Weights of a small class-conditioned image flow-matching model.
Training: muon at rate 0.0048, 13100 steps, batches of 384.
Data: trained on microscope photos of single blood and bone marrow cells, 194171 training examples, 25.9 epochs.
Rows from block 2, named by matrix and row number. Rows with one number belong to one neuron. Each number is 128 + 24 x the weight over its row's rms, rounded and kept within 0 to 255. All counts start at 0. Numbers have three digits each. After the name is the row's rms in percent of the matrix's.
# fc1: MLP up (model.blocks.2.mlp.fc1.weight, 1024x256), inputs 0-127
# fc2: MLP down (model.blocks.2.mlp.fc2.weight, 256x1024, transposed), outputs 0-127
fc1.261 110:153126145039150135123124136108072123170121125193118099147122100131162130138089122132116154081130109146134088171127134126129142111055119123077150094165159118092130137170153129139141168129134124136149148146124125143091128111155152133132156112123128163129171125133096124124151202135149110175087154134059165126102114140137130080147142133145106119106092137136126107130115128129165112121121
fc1.262 083:107127165123118152119142118123105143096128097164142108154161111139118119137128138108134112120102113106106133108139110117122120120171128148132128157133106131130174075116127099109117135102134080135120164135139150169085162119125129140115079111179104122093138138127135124145118126099116162117137128123085131128143165156104140128131131149099130128114159125087103190138136146156095171193125
fc1.263 111:184151135071121146120121106118114136133132130163184144127122116139101117150110147109164140164106125120198086155168145146119135145105140119126130168129134142086144138119108134145189130136141120125126109069139120109111136173108141129111173140117125107113126130130166119123136134087152079115148114122125148110155111116119115086129143126071098155128162114117153167115119150124127125124127
fc1.264 103:090185134130115154140115138145191125134110149148131160125152122132100119178111123123151130174102139145150146132136110135170087167120186111055090104070140131109141109064140140119165159125129126119137111135158172116150128146142136128122123148129191160123164121183135113097118163134111125095145141128147088145121117129115132139109089105092151119134132113128132159112113134119137158130114
fc1.265 098:129093164137168159130147131112165160119074121121142085129114113120146160153151118155148149129154133118108131070131135114097136109119147197117142088130162165131128156111098111125142137106111102128148144153119159102140130140114150115117114073137113199137127127149157165103154152083137170117147132140109123151142140175171143132107152140115150101152127106115130081100117120111059125112137
fc1.266 097:136129087124123141125139126136122119160093138074133161151159142136116124159152132142111169124125228111102158120113168128124169171111138148148111101149197079128123155122126153132105123147140134141094101162136144116140157078126130118175105136109118079123128131136144123148150127107162074106096108109103127126161112085129124094127150108133125119142104130122151132109120152137090183144142
fc1.268 099:112130128120122125077137129123135111118119117117098116152139136130103111110137102148129178165143132122148151162160137143112150104131144121175145184166146159092179128091154119128146127130104130120165121150120201131115056128134136111105109131122158129145105113122110132083162114102118074107151147137126100131145156132118138115144136120109115092071109148167158156129088111136133121127162
fc1.269 089:176139124180115112187130149119131101146110141119133118128123097130087122145148122219135144125140143148146127070105150122112108122089163064085173095128105163100090142145141098168131139104144158132114093129171105126118142103111160126131151122111128117131173127165096125113125125128129147103143139116148108107128136116129136123129090116133148127143102121093129098117154145119146070128091
fc1.270 124:144138129127118129123111124134184122074129141112136151107098181116136124116108071129153160127128150120106132098131140152150134100134102150083140121149113119131083129114104159105165129118126146136176107156121137112088117165124135130099155128131149148123147145120142123109167111161112144130112084134112141133096147133125118055131123128122153155126136125059129104132171096096144173116158
fc1.271 097:160139164106076163097166118127131125129140135115137150125140112119124111145115156128201077148117130123134110120139126140126137118114139185098118113139118131113163122133138133138102156127060089129116130142134099158140089132093099132138056188149099143109122123155164202112097141146072196104095118094125140110138144093100146132130100154110152116116155123157128131118119120148126157115143
fc1.272 110:100126108062117152108142126157102131118111147076103171119131146130121127083196156137071128092126133134128124157126172103178155133102105137118162135154150153160084163126160122124124148102129117123104123132092118120141108110158107115138156145122131120133079103098124154112140116119138095174087105141149124159156140132124125103094091101123128120118136171128128139113079152117139153133112
fc1.274 083:143141142136124144076134128103125136134139153106174072137116073132066129123128128155117116128097096130110130079142124065122159164108120161128075112109145127108128072124130123178174108174128150119103117124124131129098093126106122131095132143135128147122130124124173154128106105158135126125141091129132123130094144157112141107153153109126123152146126161147102122138111173126133158121108
fc1.275 087:114124124132149145135132172101087069159156113159115151134159153132168126132120150111133118123133130115147135147134138139116123127141077122131128130121136118138129146099104132134123152167137113127086151125096152127139092111099134134122139100152140109147112095122089143099108156118105115119172170141139123069159168156140108173097170131125144121134131109125109097127106131072141075118122
fc1.276 107:148129118122101132159122144124124115149136122147126143123111148120112121120087138147127113124135152134139125129123118125142127107000141138115144135144096128100108123141123131128098112119131125128126141055120115102153119147138144122123148113131143125106124127135127122128085116162154104112098126124127136112120126130119134133099157121147130120132131172131109113109138102116143117121069
fc1.277 133:184123127188125149132100126170109133131122113200103122113113144111111110115133118117083123150132136127091120135105173155154155157131170117145105145099144100137136135110153123117076127139122131141167079138076160119132120137155129123141115128125061126116116127133100120112132102181130132129076132144161150151165091151129132131119197127131160130151132129102203123124112110145140167117133
fc1.278 080:165140121152088153111119075108104119132169091077126124152143133132112132114122123181131165100138097110147134106129158122132134144122141102106134132108117122118139121146084176101123120128144073137143099135137129138091123107112175156142127100159138131169121100130118118149099148160162078126104150147133167158153122136120163076119127129150147093118094120126135118163127126122147123071124
fc1.332 089:148129126130142180115127125137125128153106092131161127143137113143153111115173148128114108097166124132144122110168132155145132131134144135140092113122137104146088125174118114122108137125144127139087125081172074153127114147121150151120097102137184132109128102112144134149142228140125069102149160120146102134104094121142130127140171137154087130145110153066119145142108134104107096119156
fc1.333 076:127133184163130117127165068097126138144124113160138135139125127127114177110139109139139138118079154129086170146081124142128144126111120136108137093092107126131143106133134125120121122138125116127118124113107127070104128151113203166142131081139125103185135101129096137176109129129129090122116153163111082115157145140144123093124138186151156125141125141117142142134144109097081069122141
fc1.334 096:140103130125101166107105108153161123107193108106126122104116110101102115117162156112126130156101103136087137152134128123145129126132086131154147144161161137148133143126077127122096110129152130127122120157132130132120102120131095104090148124122108124118151111146141091103102129123109107104116103162128097087132082069113129112151139142100120113124133160146105109127121136176097174130130
fc1.335 112:102134126159111134136139206136089119127096156129127158135128160120132091124122133158129110116110120131130075109164112129148127094124145116132152104110091134116108126113124141077167116096107136121147141127128111132093122084131164109174143139135137127105139129124130141107103134147131135107106100176154088114128139082117229135156147126089146129135108131126119158205118134174097111117142
fc1.336 100:088174163105046144166150114140143120123140123127120156142146103122115122103139176146135129133153117101117113150099128130132139145130109148099110122153101115115129131119171124146102159112115123126154111121100119114120165084090121127133138180107131127096137127117144210154074121138130123105124156104152136082100139097077125160139123142115145119092113147130138109109137106116104127149153
fc1.337 093:119126135128117146166132114123179131121153144172082130142089153140124137080127108115154169096125128116100155118098145132135121179117147186104119067132122138126112125135113164154110094125110111134130129159100111130154135127153104124191134128134108133153125112148135117191131138117132132129114139133149145089124143170140117101136119126129124112097122173119110143129108085177169123112142
fc1.338 113:127174150166163161105098161173138111145104152146127119147109143094120148156086111143153120136128176158140134110121132121129117110142134099114175104140155145176135124134135122153144154124123075132124145122106164110153103121130116104134145177101113153156145127128083127128129179146087141118105130123091117087083146139153125122158100077116096134152168165096159117133090137147136116165118
fc1.339 077:131121123111127158109141135132114091186138149114122104118140157129170136094172125119197110164145125123149173133150092119130172109109144142078121166111129127106119140106092099112128057065098147138157172111115126133147152115093105111063177139120142092123132102140127127137098133156130123150145095119174095166132162122124124096127140121117125144150135152100114115148114112115142167138152
fc1.340 102:115130126165106142084142122119109122124146143107103071121132095128109115134107090127168094135122135141092100110124117137143162111169109089134139142102140132094080155128132189137084120132134122132162114107115138112141159129038123120111130126140117105128156141108149157119151154106119181135119173119164145144087147133133118124117187128110128107102136135161110127130129127117105141144113
fc1.341 093:126123129148127131141111126158137138116130118132145177118131137134156116086119111166146148130119141121114116153118139127133117134075140130137118126109126103107123146101117068094155111124128132140098144151126117126108095133163124133177150129132146138131114102153111118154125123094130095097139160125142114090093111134143120134130109110141104113156097133102138114109124054087060097122162
fc1.342 112:125120119127134159129135156133095118115083120153117138198130090089124107126126106141135096144127138155145110141140125128108111097152130124150085143143130141145127103123148156089129113130173107128107142129111103147162126125105177095103149073048129130189124146129128127144098148131139114136103104161096127155107136131141091154100158108144138134125096077096130090150130136119127150179107
fc1.343 107:065143132130136127128129122123109119081120132108113183124177123142116132180138121168095189071105131150120125156153126131138146099131121126169161108097118147082145146134139117133193116116129139134090139128179128104097174097090152132106138131147100132132136179103104148162142124139122143118156169115126125127119160128129121060127130111098130153108134136089108109128119114096131161145106
fc1.344 104:144117101119080103109139159126152150106120119131116121172109125112143094143159129135077166128144153090135145172108136172128124108125135158132127099128099129133147142132145126120154097168170103134118134117152143132103125113116186150137135055042103112158093138125131165118084120144146141106127137150172126136123168102152043174122135104124110169114130091107131121140128128128103109196145
fc1.345 103:122127132105118108183112106096087116128131141106123114151110146154136119125171128101114083154135079116136110103152176148079130129117137114139105181130168125161097137138135151133118115135126113118129108145130082099134156075129154112102106126125109114107140085099149137139109194141069152098156133135157093156166139116124137098148130128096145118082131100122153081098128149173164115132089
fc1.346 102:112175107167118145109143116145132150108128129116137129138136117103136122126139104109116157148136130130121082139129132072094109142155103163095128104095112101156126138140108138084073098128125159118162149141184103146142122160130121116169113130109099091133120128084167127139133115120167125097091153158160127098080123154123120126140078133096104130133153140155108098105075130136174159139105
fc1.348 093:129082116138109143128127123165132145133088087175099096131128122116175128128112185166121090158080176174133123104158098184098100098144155110079121138172149123181104120130147119144149134102128142121181069133099123122127118045114143151194135116098143112120117138131128113112094161120084146145135098133128099138113183146119156138098140095117113126111138159138125196109129126113121141119125
fc1.349 091:120142147090114146141129121144136159127148077132134131145121135145124137175126186147109123158151164151134119152106161145163108068147153135129083113138131115129148118073143179119137117082126125129151156136148122121093084096126146122082116131126145078106141130165126106117106098096125130106133133159142151155188114173137116194107133166115085131127139129123110101136143148131083128131122
fc1.350 138:136126131150143107120121125122139099128144127142155155137135139127126146118127131187127116173110134110131097166128118098133104143129122101120104129141089198158135144130083103147126115146116129132169111137100081160153128058132124127103118137144114096155132098124128117168101128091129096125127130128144078134134121124117127129157112125115131109129140157131102071132126126174116086130136
fc1.351 093:140129109155116110065118127132121110195118124153076131121116079122086120114130080122117132109114146126107125176144154122151135156131118108129113108127145131148087130143165112147165132083139121116110133122154109104118114128136156131129094112136157137137182144136146129136132135122163109164120134118127167113108131124127141147108113131134083125135142120119119124112058154173113138103119
fc1.352 091:151120105129105144180113148136126150103127164127099122134120073127138133167138150102140153126129136130111122096111117116105121149103103150123147123126110081113165130129139179107122120158122116139173122141138136110084153165144123118131119120117116130147114081106179128146090152131104113118139123140133124114174132097124140128136110131111062138117116132120093098127130071174146130130132
fc1.353 087:144116124105157083164127130154148143141080144157126132112130147113118137122119116105170116155149107122140096160133089112152105102173156177156129117123125125140147141099149124180136129113111136115137108138166111180181180109170120120120134134130060148152126125135142145145151126119093149158136102109158094130127122212136120121140163143138117169161116145110126126116133144140131140119126
fc1.354 102:137133097141114121110171125134129138096116075166170128130144110146144082134085162146123117110090138143141111125124095152100131098155171109134120121187144132157147146125147085117097116102159108130153069108116125132153102137132088096143093117161157156128114083149105163123136136073085112121092126139095158139089128124139135143123127130133131137123117106195132162160146146126103126116105
fc1.355 124:180128122157154124110135152106148140127144093139151110115174160144155137119157182107131147117156146121154117110102123143113114147122179125112132080067167133136109134135127106094107115136109138131124121127169096145107134122168117134094158150130117128133129075117119129142174136177094141141071166128127087122151129127118132128108076130139140127138133098132108107130128113148130158123151
fc1.356 139:106084107155140128097167106129122133159155169138101097109124095139156161129126152071146156100142206131132087129153152141113115136129142129138107131142065139138127110121101112080091144113164101124141139141142147077131131099109165114166126089159121194148117112110111134189114103109140147130128053124147096088141089110139129114107143151160121116082107157116137144121181110125132141151138
fc1.357 096:128123136129113111113103070179135096108167153151082108104104114124104132134147115124140103134161117177138125160130153123134094115117150122143134122135130132073125136118149143122160108095160120128113125122117125182141149146099132109087110125138133126135145153102098146112133127140108139127136097115155173125097084120106088131128145137142147127129139137136138146095149150116123100171191
fc1.358 085:128144129087125177113144140093129084121125109156114147122114095102118100167064107116149133088096160132154123068162131150143111125115152126126108140114124137096118146126132130082110105113096107129114121128137087178164124147110141117077136141124102128112120133134172130117174110139122166154117118144125137127122144108135127152083098138088105118147104149136142127090091115150127166112094
fc1.359 101:174119121123126106140117113119114140109142092118074152143144112126116122113172117113087117134130136139157118116117115162102132142161132104118124144117161116141069127163177090156132128119132106136112123130137144119129151167125149127135148124133183155113108101120125128115140169077082124129116146158194123121127114100136120100196134129128133100146141120155140184150107115119100109124160
fc1.360 088:204110104107096113136126143156130109072149111068115133141122111110125126153153144142091127186138119139129109149141098108131115128154129134078173106126194065135092119099118151094128136190138091135151130131131117132143148143138138139086121111132109182122150156120129127151122116129139129109145109147096124145148114053106143125121120137130126057113173108127118136128183102129113143114147
fc1.363 098:123112154159134093087114139150073118119099132160126128148110175103144140104149131108140087039137118119118140141122101132100163128128145091124141107131148098145128113097056182147154176052120141133142119130114131146156161102088168118134160120125105141122104096145112129145145117169118149061129119157129117146121131169127131127131131152133161145144127097117136136131185119093151125108149
fc1.364 104:131124117144119090140134120115132130127075120116130071123122094129142130092166106124104104127172136127157087169147108119074109167093092139122120111137188143195163122085151134103133126160123112130157129126140118148107095121135136124133175134129139118133154162166083138154109125123128130108151090138103155104194164140138098123147116119141151167000111116155129117114127149128113086124120
fc1.365 095:120111134127131143177124126133170157162111127121084117129119106108100120133089149138162126145121106141135105138182102131108153107164161130131118182198139138157086086112133111178160139162135120135106149135150156110073200082144128117094101128110083141109153168137106141128116097138103128144100142127100157137151115185128117137112105155113141149096141131136111109105171160151137121128063
fc1.367 087:136121128182123125099113109145168105165118085120161144102109068137139139127126121145100140130125151119140144128195131135129140116116157151108130180149136088145117151138122138048141105135136117143122179152124096158128147118116101107139131122112113132137178139112124137132143122143135108167136108117146123106132078091137112122120146125130119111148142096132149205141161135147113147158098
fc1.368 082:089133137143129113170108153090090122127141110132148125122141107119103120115096122134104198125106144112115115124143113143144174129163163128125141118171104138129152131166127079113136097125113136133144123133134141109145122109137105136123130135122174146098148171134133131135075155090139123154091158121141146179078132129127128142142120133139132135109152142127127134138147127190099162131136
fc1.369 093:124102141105134122122141134125139100082140141116095105125129177118127125161121091126158144173140107140132127065136123119095085117137125146093111095140106120167072104114154118113121178127139134136110107152137162134126133120125167129117122130132070147128094128106146144183167147129133123134148112115159149124109123112129124114126146132113144116078137141146121146153206108137090131103056
fc1.370 116:141086146131189141140127124117121145136113170099118120113100125135128131157118116135100201118148135115127161125084150134126128150140097114113123123114159125133116118108086136119138149135209095131135142118149126100137120123144103149103150143154116119122131107170140012150114121135122136106106124123157152140113107147167203118133166147112140094149122166149092104128110140152123140071128
fc1.372 081:121106138130132188139131152123126097116100158180126109109159127125106142122141112127145157090088137113130112121141110143117147139098131133129112163122140118160184174118105085141125139131107127136102095122094105148128129186162143124106130113136148120114130138132117134070057142097112083174147128160170104100133119146102148111131145098138206136167146126112084132127142122132124130134134
fc2.261 130:110130137118120127156135121147140149101114120106140150126127115129121127132136161146129122112147111132140128121098175141110122126140138135146123172084136106190152143113071112130114117129117114128122145097153128122087112108116124129142118115123147144131134131131174127094123137153141144255144111111183113169122110113124124085130105128147127106132122124189140126127170147152127114113123
fc2.262 083:116090150074128137120137153111144158151150160074098150118155179103115128127148146137109139155145148141097160136074140121152114101146123150106120122106150144107114105099139144106175123135106125197166080113124161052135172106110151117147159153141123118151149128107101136117115171120105134145127115113182098155089099118154143140122109125119143141114136112145117133084141135130124140125127
fc2.263 098:175130127074102099131120134149099137113111107093055134139137156126099122114119136121140133154150115130227138096080136106140139152154069098131130102101136116176115129097157151133089140154121133137145132156101130106114135083108152137140088124128120144116147148128082107116110144046121114137087138128119109093098144103122127079132134131074107111114171108108140164119104164119139118118146
fc2.264 092:197113134155133094139154140108107136121138143129113121139139135144130121147159140136159117144103091130103144147105146097115153144132121122115105122127106123128140128124135122099126129132149119138134069142139128144077131126058122129145150104119145145104136107144132114135143131151139148101129148142155135085099151116124136156082139137129128163183120106088110118130128098097128091112138
fc2.265 102:148143186165098109096116126101123157104130134062096091126128138176145188093127122130114181197118118117120121127129128137160118163126122164149145141107134142118123124147149091113151125124121092129114129108142164100126143112122157088107105190132116173106152149087098134126123101113136111119087112129121144123145133130086113123129126091093120115146131082115123101151109126110105148143134
fc2.266 090:127083138136159129095131114126109107098132126157103144120187066155116128120090138091141178137101152114123124140039182140083107156173101119087182151115087168130111102115129144153153141108112142130149169153108114128168123165112119123120129117144156121142156122123085128108103085136151133141120100129112163075106112118135107137120083129131148135142094119137096137140133114147109163124143
fc2.268 092:091092116138141085094140139100121122153137122103081188114105100114106123159135157102123086150165099137148130111126133107157150099126134096134103095132141126129071126089139129135141114138120142150103154129132133130149163132117131129107163117122111136098097130102152094158187127130137083106080110118125147123109119144089152115126121144079107053153156113132091116132119158116098112141164
fc2.269 081:131098151148125089109131116144175125130103102090172100164125090127105117117155076120112147142108110117157118149129153149138139088143132103119142150106138082133130160157151117138180128107137113130128177173086145165141118121136135143114099138156150130130141121120117112141119138121158128113138151159136154135095112102110118133139137132137136125128151127129144129136110176107122122118121
fc2.270 116:126128124110122111129129125145138117121135136131089181123168105124142131079071173146160165116129123122155156152122164150134156142098112117111086117176127121085031111122120173162163121103136127159126125142132138126144127158114117128132101132126161146130123136129136140109112140107052138104100132127095176127186125101129129140090125143106137122098100126142180122126105111076118113122181
fc2.271 099:145120134081224129143090160126130158116141162160135159093136135112105119118127120122148146118130130126125150118125119125133117148102156132113107122148125134121116113131149107084114182115051099111142111126093136137133164091138096121115116096138139112172175110116179053122122154120126169132165155125163153172109125137149133104109140073127132137118156141130124104134119126127120138149124
fc2.272 101:142126125068140132133112115149075141146152118126145130129140151128141104128162105123067127147133127130126086084126143102166084100066110112112080111105135112086133150122108173118150112124109116150116157161155109132138123151170121127114128120129145160117135116141154132159166087112111154196107101129106126156134123141127126182130129150099134124109117141081084115131113161126108166136111
fc2.274 081:126139124118135102101141078128133168116148107178085238128129178116059125111106099163146124156144142110145126205179127145133097145093118164121156113122129126144093123110134129085113123180127129156152138144145146119105144159116115144132133109127129114120135127115077130126102107119117123113125184100120125113185086149099141090174122121120124111170154161126081130100075126119129156138096
fc2.275 092:131181130132084081173139127134079116125161125137120116155121104119143116107121081127134139080124101129115121111083155133153182132131149139137158171119145076127153123075164143093132145121128171115150099141138145108127134148160148129097074157130115102132131157115155128160138173128136140103076126157088122100104157142096124153127135132143141134133144138147115109147129134081141101151140
fc2.276 120:098133129119124117169126131161145119119112130121108073127125151124124132097145137105129161112130131145177099149103101143139139152122139140078129126107125123178123089147142080118167125104131131095114145034134129115129053106101127129122109130129136155126122136134127128120138106180107127110130120133146146126114126122123133150147139120104124112134121119116120113129109166114137026120062
fc2.277 122:129116127110141154125146131093118140121133137142139159120165129127127141155137122096163122090143107124159099145156128082127167139102123124109137146061116174124148146109081108168124124067122107165120114119056109107117119149126131126069132115126046144110104132054144123114213160114135091128158122135140072118160132167142126117111138138128127139150152113129082139129157122111143119124130
fc2.278 082:152128127146128068139115098102100099150133195165133127095156125103097121177149145143170091129136114141145117144122101136119128150126164146122141113106097114161139111094149076122154105122118182141139121137101102088173123148099107102137162164087116138157119142094152115126185164175095092158182107112143111127107111135140149090129125140117176132127067134145181151149123120152100111099114
fc2.332 083:155137093128151129135106129144118111105169151110101072107133129107185141129127137148096128135118161104131148128034129144144128153118129150120131112127134143109125079135131098141132097088115099157141161134086136073133129161116106131100135108131156126137132131130127114144135150132107105161102110122124137158155110060167119161120136134135154217149090130176111118142136133114159116138158
fc2.333 100:114056125131124087149201158102140117150130181109100126151126140123120069145159149139138131136115106169091117106100132108093118120132134133127129148144060077130145117122121113107160130172058181133138128144125101095124109118117150117095088115084125170219136158134142115105101118126125078132140120147137154112131128107125194103141139141127177154144124137107108170122131133109130142046125
fc2.334 097:146104107121128083117100136139149112133122112154151123127105150093146156105144153087107149114127121142127108125088096081124152123101143086106111106105126136077121103112177137116112125101130093118142075133139141101131114118151142145111139134160147112132128110142114113193093177123123141125099149141117167118137128151149131070144154149131073214121182205195127100133125130175134137129127
fc2.335 132:092120126136157140143134035107096168146083108145128108124125104152117086119112145122122123161156160101141154108130155134119149108137124131133149143116146111134094123136164147143108124124102127122136118112129132109130147113124161109115144134147113149170141112121155119136129152144120178128155105181131119100134110152133019134133138144126130132103137150171157146068110167161136135153133
fc2.336 138:117166090148009138138150107101098142134117094144142091117123117123137109139156101140146109137144133165113148154124120139112126141142139169134151144106127136151152136138112136111128073113142125123123145153153146118138101138126141138134144193125122107103125133141089254104145131134136144129140097166092135098130159137039140134169109162152140128121123126106133115121132102112115123186130
fc2.337 102:129123141177118082179127134134142119097132127129192105129103115125091128154133133110131107107146149130095068114123114101113124135147124080116100167109127124114130137092153119092140136138139147135121157098154088131101149129142119126147164135126162112127106125168118152093124173160087109169118125116130120099116129164128122141125041115111144128127121102165113104126182112103131137134129
fc2.338 115:136193102142168117104103134145148105073107144129140116098117116075123107140115156144152125137130171085155081120131158132111106134127133112101104152074152116124145131091128078116121110177141181128126088122135136146134127131126135177159150150141140133182123150109176146105110162157142106096145128129128135116156141120151105151124129062154094151108111090105193116143148122141114130169130
fc2.339 076:133131137138148070126126124110123105090138115150116122135143102120138123135145127097152139147129126109130086119136098143129095125091098128162133088124140126133113115091137151150114086044127137128123119155141102128107074150112085128143109108140126124123107142145151126162148116149119149142101189141054153116125053152127114120119124159131135119149123149095127126139127142113118139102138
fc2.340 093:127111135127123115108115131139116102110133086129188161125150120129122131122126144140147115122145142141096147154124114108138143118114131105085128144118146134086142132112095147130140147126125136139063147131141103126130155149113128131108128128124130144120150118104081121151098171100128132152107135144091119150156148147125137141119135111090116166083107143165135149122125124103113121119105
fc2.341 096:143126126111130135094124132131078135097137130098151116117153153118156124126112142178128166091128133127125154072133104128155142081093136106115122119170108149052121126094100055107146153107120120111087107098120129121145103103126121138118103124151090166131132168134148117128152133102100137150151100126117131117185129129124121188133125137097144131116131122088146131127135093054146123138113
fc2.342 118:085141132130096148126135107177122129136134116113064124200067141160146106121161120153143093142142131176124108075170115120119138149168116137136096133126120133120112144120109136117131100112166108121117131130110132145153146107146165097158107158099133144074081137140157139115123149112162106169106143159079108090104137135128144160140116165156135138149127080114131126110131124136136113100139
fc2.343 102:130135110154129112140098125115133103151137145112110090124139135119100105144145112147085109160126108125108123116101139054111124098129107118146113125106093115140131138216095132137074103129129120134092099141118152156107114154072102143121088128128106132143106138133162123121142136133203085143125097148108102144095167136130123080123158154084103145121152134146115128143117169141167131144127
fc2.344 114:131147108130118166099136083153148111135125132115120116116073141170142081155160131114154125109117109083119130086121145121100119106145125121105086136108154103122145120133098147122104093184137106111126113107128128172147121132143150158164103188039149126105073123145118091132134141142145104128120127133120130113098116174082209164106129142105122109134154090134155159110130144127136133081141
fc2.345 095:132123124128137138127133137145151146162144126110149124129115175142117133126129135124139093128129140130128132119118074151123169099117092121123082130115128144137135149115144070119117121131101129102108181066144089118165115125108147114128170122108124095147087174170104127076117089143090131117115158113136121148083128133130105074161127130225117133088165142156126178135122157106131190109094
fc2.346 100:131103127153131145170125155118082060112141136122107070143152136146161146133097139139128105128112142132126128110141099104151150095113147096178158125129124141106087155137067124163080087119133142139142127124160111128120108119094117109106120125102127170144132118127163138127139102081152143087139135165143115135142125107133130118138159112138140146162133147117118143163126106157128144140130
fc2.348 109:118093124127108097114109131130106157146126111137141157121125156130138127125130066139151181124051194084139125170098112074120137091126110157131128140135116157097130173111134160120138124126156080147144127109199139141137095146116126082135128115175096128123131108127142110130139133136171125139140120144104128102131177142131173125111166091137144181155131102140098168088132145172153128098126
fc2.349 101:132110117108163127140131129128134165142141148158142122108123124145099091110162119144134113113133111148154118126130121131085101075104131124144078140127142164108120156147164098179134080102183130122101124095173092127135151125145120136107163140124130125110127089167185129137142128150161137204153163117138124133121128179129116177153107075131116113081124141177169156133100101062129154131123
fc2.350 107:135152111157114169103128128111146101129087125127118102116114124131137150132149102174125148151141120123114166103093087149125212133161125082129135120128130053109140139130168093168118121160115121103065125130167089146119132170130107116154115117128121154112141133128130143104123122100107098113102128115141175114129120145126138119154152126113133138111108137153100095124129164183115128128160
fc2.351 085:138128112099114098090148129129151137105140175152108103105148154139100110119100159126159116134135116129114145077138157101112104140127143151094108110172120145129187127162119117138090120097120133109140143137108079131142128142131095117131154122134109095135143106130076136133145148112065154134123128150122132136164128192131129136133144104148087096105108135150133124119154138145138121113102
fc2.352 101:159126162142116120157131130159160117130155135151152139135120167130130125073135088096151129124128128129089069119120087150136147134116156140122107150137128104135103128140072157104114115154135128123120170136122144109125122068166145140142154103133126128132119167107092123128122134144154135124146153126131093099129104150118134141125132114126077166098116100129089075101190105120110152110135
fc2.353 085:172179105148120178157143134132161096165077129135146138099130128125102116155130150103144127101142167117109158083093120137145151121128095155087120168146076134130084095108148121107145125067091119096127163133147120163181089177142073126123125101130189129123128136165160156142109111126128137127114144127149121118129145143133146100160133131085103122148111145114149082120120160134130133160133
fc2.354 110:147131157121117135096157119147134166136129118116124115106136164129143159136097103144144132078128176095126143138096079131096135134153127141100123128108142154115113129124116088117155123155076121137160161131158189117128080110113152167101141120097107090149106113163151163130123134123140140131148091104126119128148146124176122094123141126152142152156117147205118175144140221151133182141144
fc2.355 106:170137132130143167130120113131152114123128114127095148115141124124156119162137139131123097098124134127166117222156115170137152185134101141124123182236086097135193133127133128118120156158148144128101137128087068130113127167145133131116125131118168150134140145102114126125181121127145137133165116142121170098100148113122101138120111111165154131120079128216113109126119132141126183121163
fc2.356 118:120171119134128126099091131104130091074137096133073130124132096117127155133062124125143140136103077125121159133140163109108177127125135144095163106159134070142151119160093128147139167138156111113121079124081107122141198123163152128102093153151149085111097170076163120124128139136131184120135156109096129136133137134114109148115125109122114127070098151158134126145114104111122111125118
fc2.357 101:119146142182159147127183158179149143132125097124109133092170131136131164110121163087126106132120127190157142169115099128141179141106167108119099132134116149134118134165137118153122086136127119139093133128154132164129095117125155115150101111159126115097113092120113133156135109146139134155121132113141127149140153158143173128091140139146117151105126120065149137166083132125102084083151
fc2.358 104:127172135122073105080135127132127101126065141147094136129091176094133152141125149097077119116088145113153123140158156128107138158100077130135139139162126156158106127107141133135154114124174129108134125121100108099094109121122109153073110142140133091104133128166111123112161105126094131157111136152158134107173136150169143130111116170098140133136096151138196135077146140126146123098113
fc2.359 109:197128122134142147150127125114112116144116179130165118128090149154132106105178152127107090196110112131109133122132114116152106170120127108099131143129126111112145125126118092028128104098107121132122120128090169114115154119157141109111123134121123070129116145155182126139087134075136128178136122170119150143125138088140128125160122135128126188152128119055145138142164116138114087140144
fc2.360 091:158126135112132120123136135110143085139132136163149118135111149141113122137139118151129153192170146129184127122100075118094124127134106200160072127122131112109146115160129203205133128182133111141150149121108108129126107094127096106158153123125132107119139114132162123084125156135077122120137107130128146150112099113121146125126168159159123181079155145146109147133120116101178112140119
fc2.363 100:150173134135124122126133135109115105162116120107096089123125125155182147106133127133142122111162078145108130091129163165107171124116124142091103130091115115135094138124185130134133136181111170123162133118101124137101128131128131129114187100094206095115150150122138146177156119149146115087096121130144162137115120102107110130083100123122102148153115123141121130125089171102181146128134
fc2.364 089:151135128125164096153119127145152140132132137131135157137103118116147128163136163097111134096148141132071145162087122167146086138110119112141163142120093158093105108119145168119113130126146128131134124103140056107131158102142138115150167148130178113157145099162154141127071152164119163137116160146147106130135127107140126130155136128122118138064048138140098087138143138120125136127091
fc2.365 084:071125130168134129122142126117142130137129128117126189124141150126178129124063142096133077111123114115067129058086098118162087126142130147088127132109108097115123118114128154194113129149129138134121195169127147125127110145140122134161137122119178113124113086123091131145109120120089137141120134129126083163128127093131135104122145138129152103059127119114126102117103198121130137121115
fc2.367 083:142128128177144128089129118120167108111110145149108124119101156122121122117145159142086094127125120144135093119128161165135100098136126176134132081100166142132132119124128109183121129154139117241128128086097086146185124138141121137135145138118178124111170120130123119078130139146118131176139114113114145105166128144125141123123088135085139153156140081124165182136103127169152153126121
fc2.368 084:100137134160125141120149147102121153114128099134144132123147153146122126113127105132088072098143138136128172143109108108142111131159110144132103142138132079077127128172103131139109112128115121143120115086101138117133128116091169115159141102141113139133151088121130135142127124095120107182136085121085091127134151121155122131151120119103141112090138126127136139117086129146114159122166
fc2.369 090:113127126128131147146127108129156139127115128153137154132157122130131150120137119143136123178157116115154112169162123128078181093118138145139110121115101144144175100120119116141142142141132135144159134130125136128127128138113137143118149108139197122148132127092140135127138107142104148089141115116074118156120103134107122117111177128128100077114139149137109131131110158131091108127110
fc2.370 110:123147134134115112135125136074131103198112077128128141097164098141120150177158108107087141126086152128084106196127147145112084127151141152181132142124122127100095115109097097090130154108163097120112139139180164082125128120123106131167141103128125142141123149118089205150129148124094117130166088117123110091107138127102081137126123102133121145146085148161142102129128127144145114183133
fc2.372 100:115166059157129078150129138106125094158115133093146129118110123145133048144158126123155109111146072149106125127153121115126124128085114133115130120191115137125130144113164083091139128133162139119140111112146118107122123086154111126106143152129119130142133143128126174157120150089128113158122137112127135117125182140055108120162148114130152153121152113118146157143104112112103126179148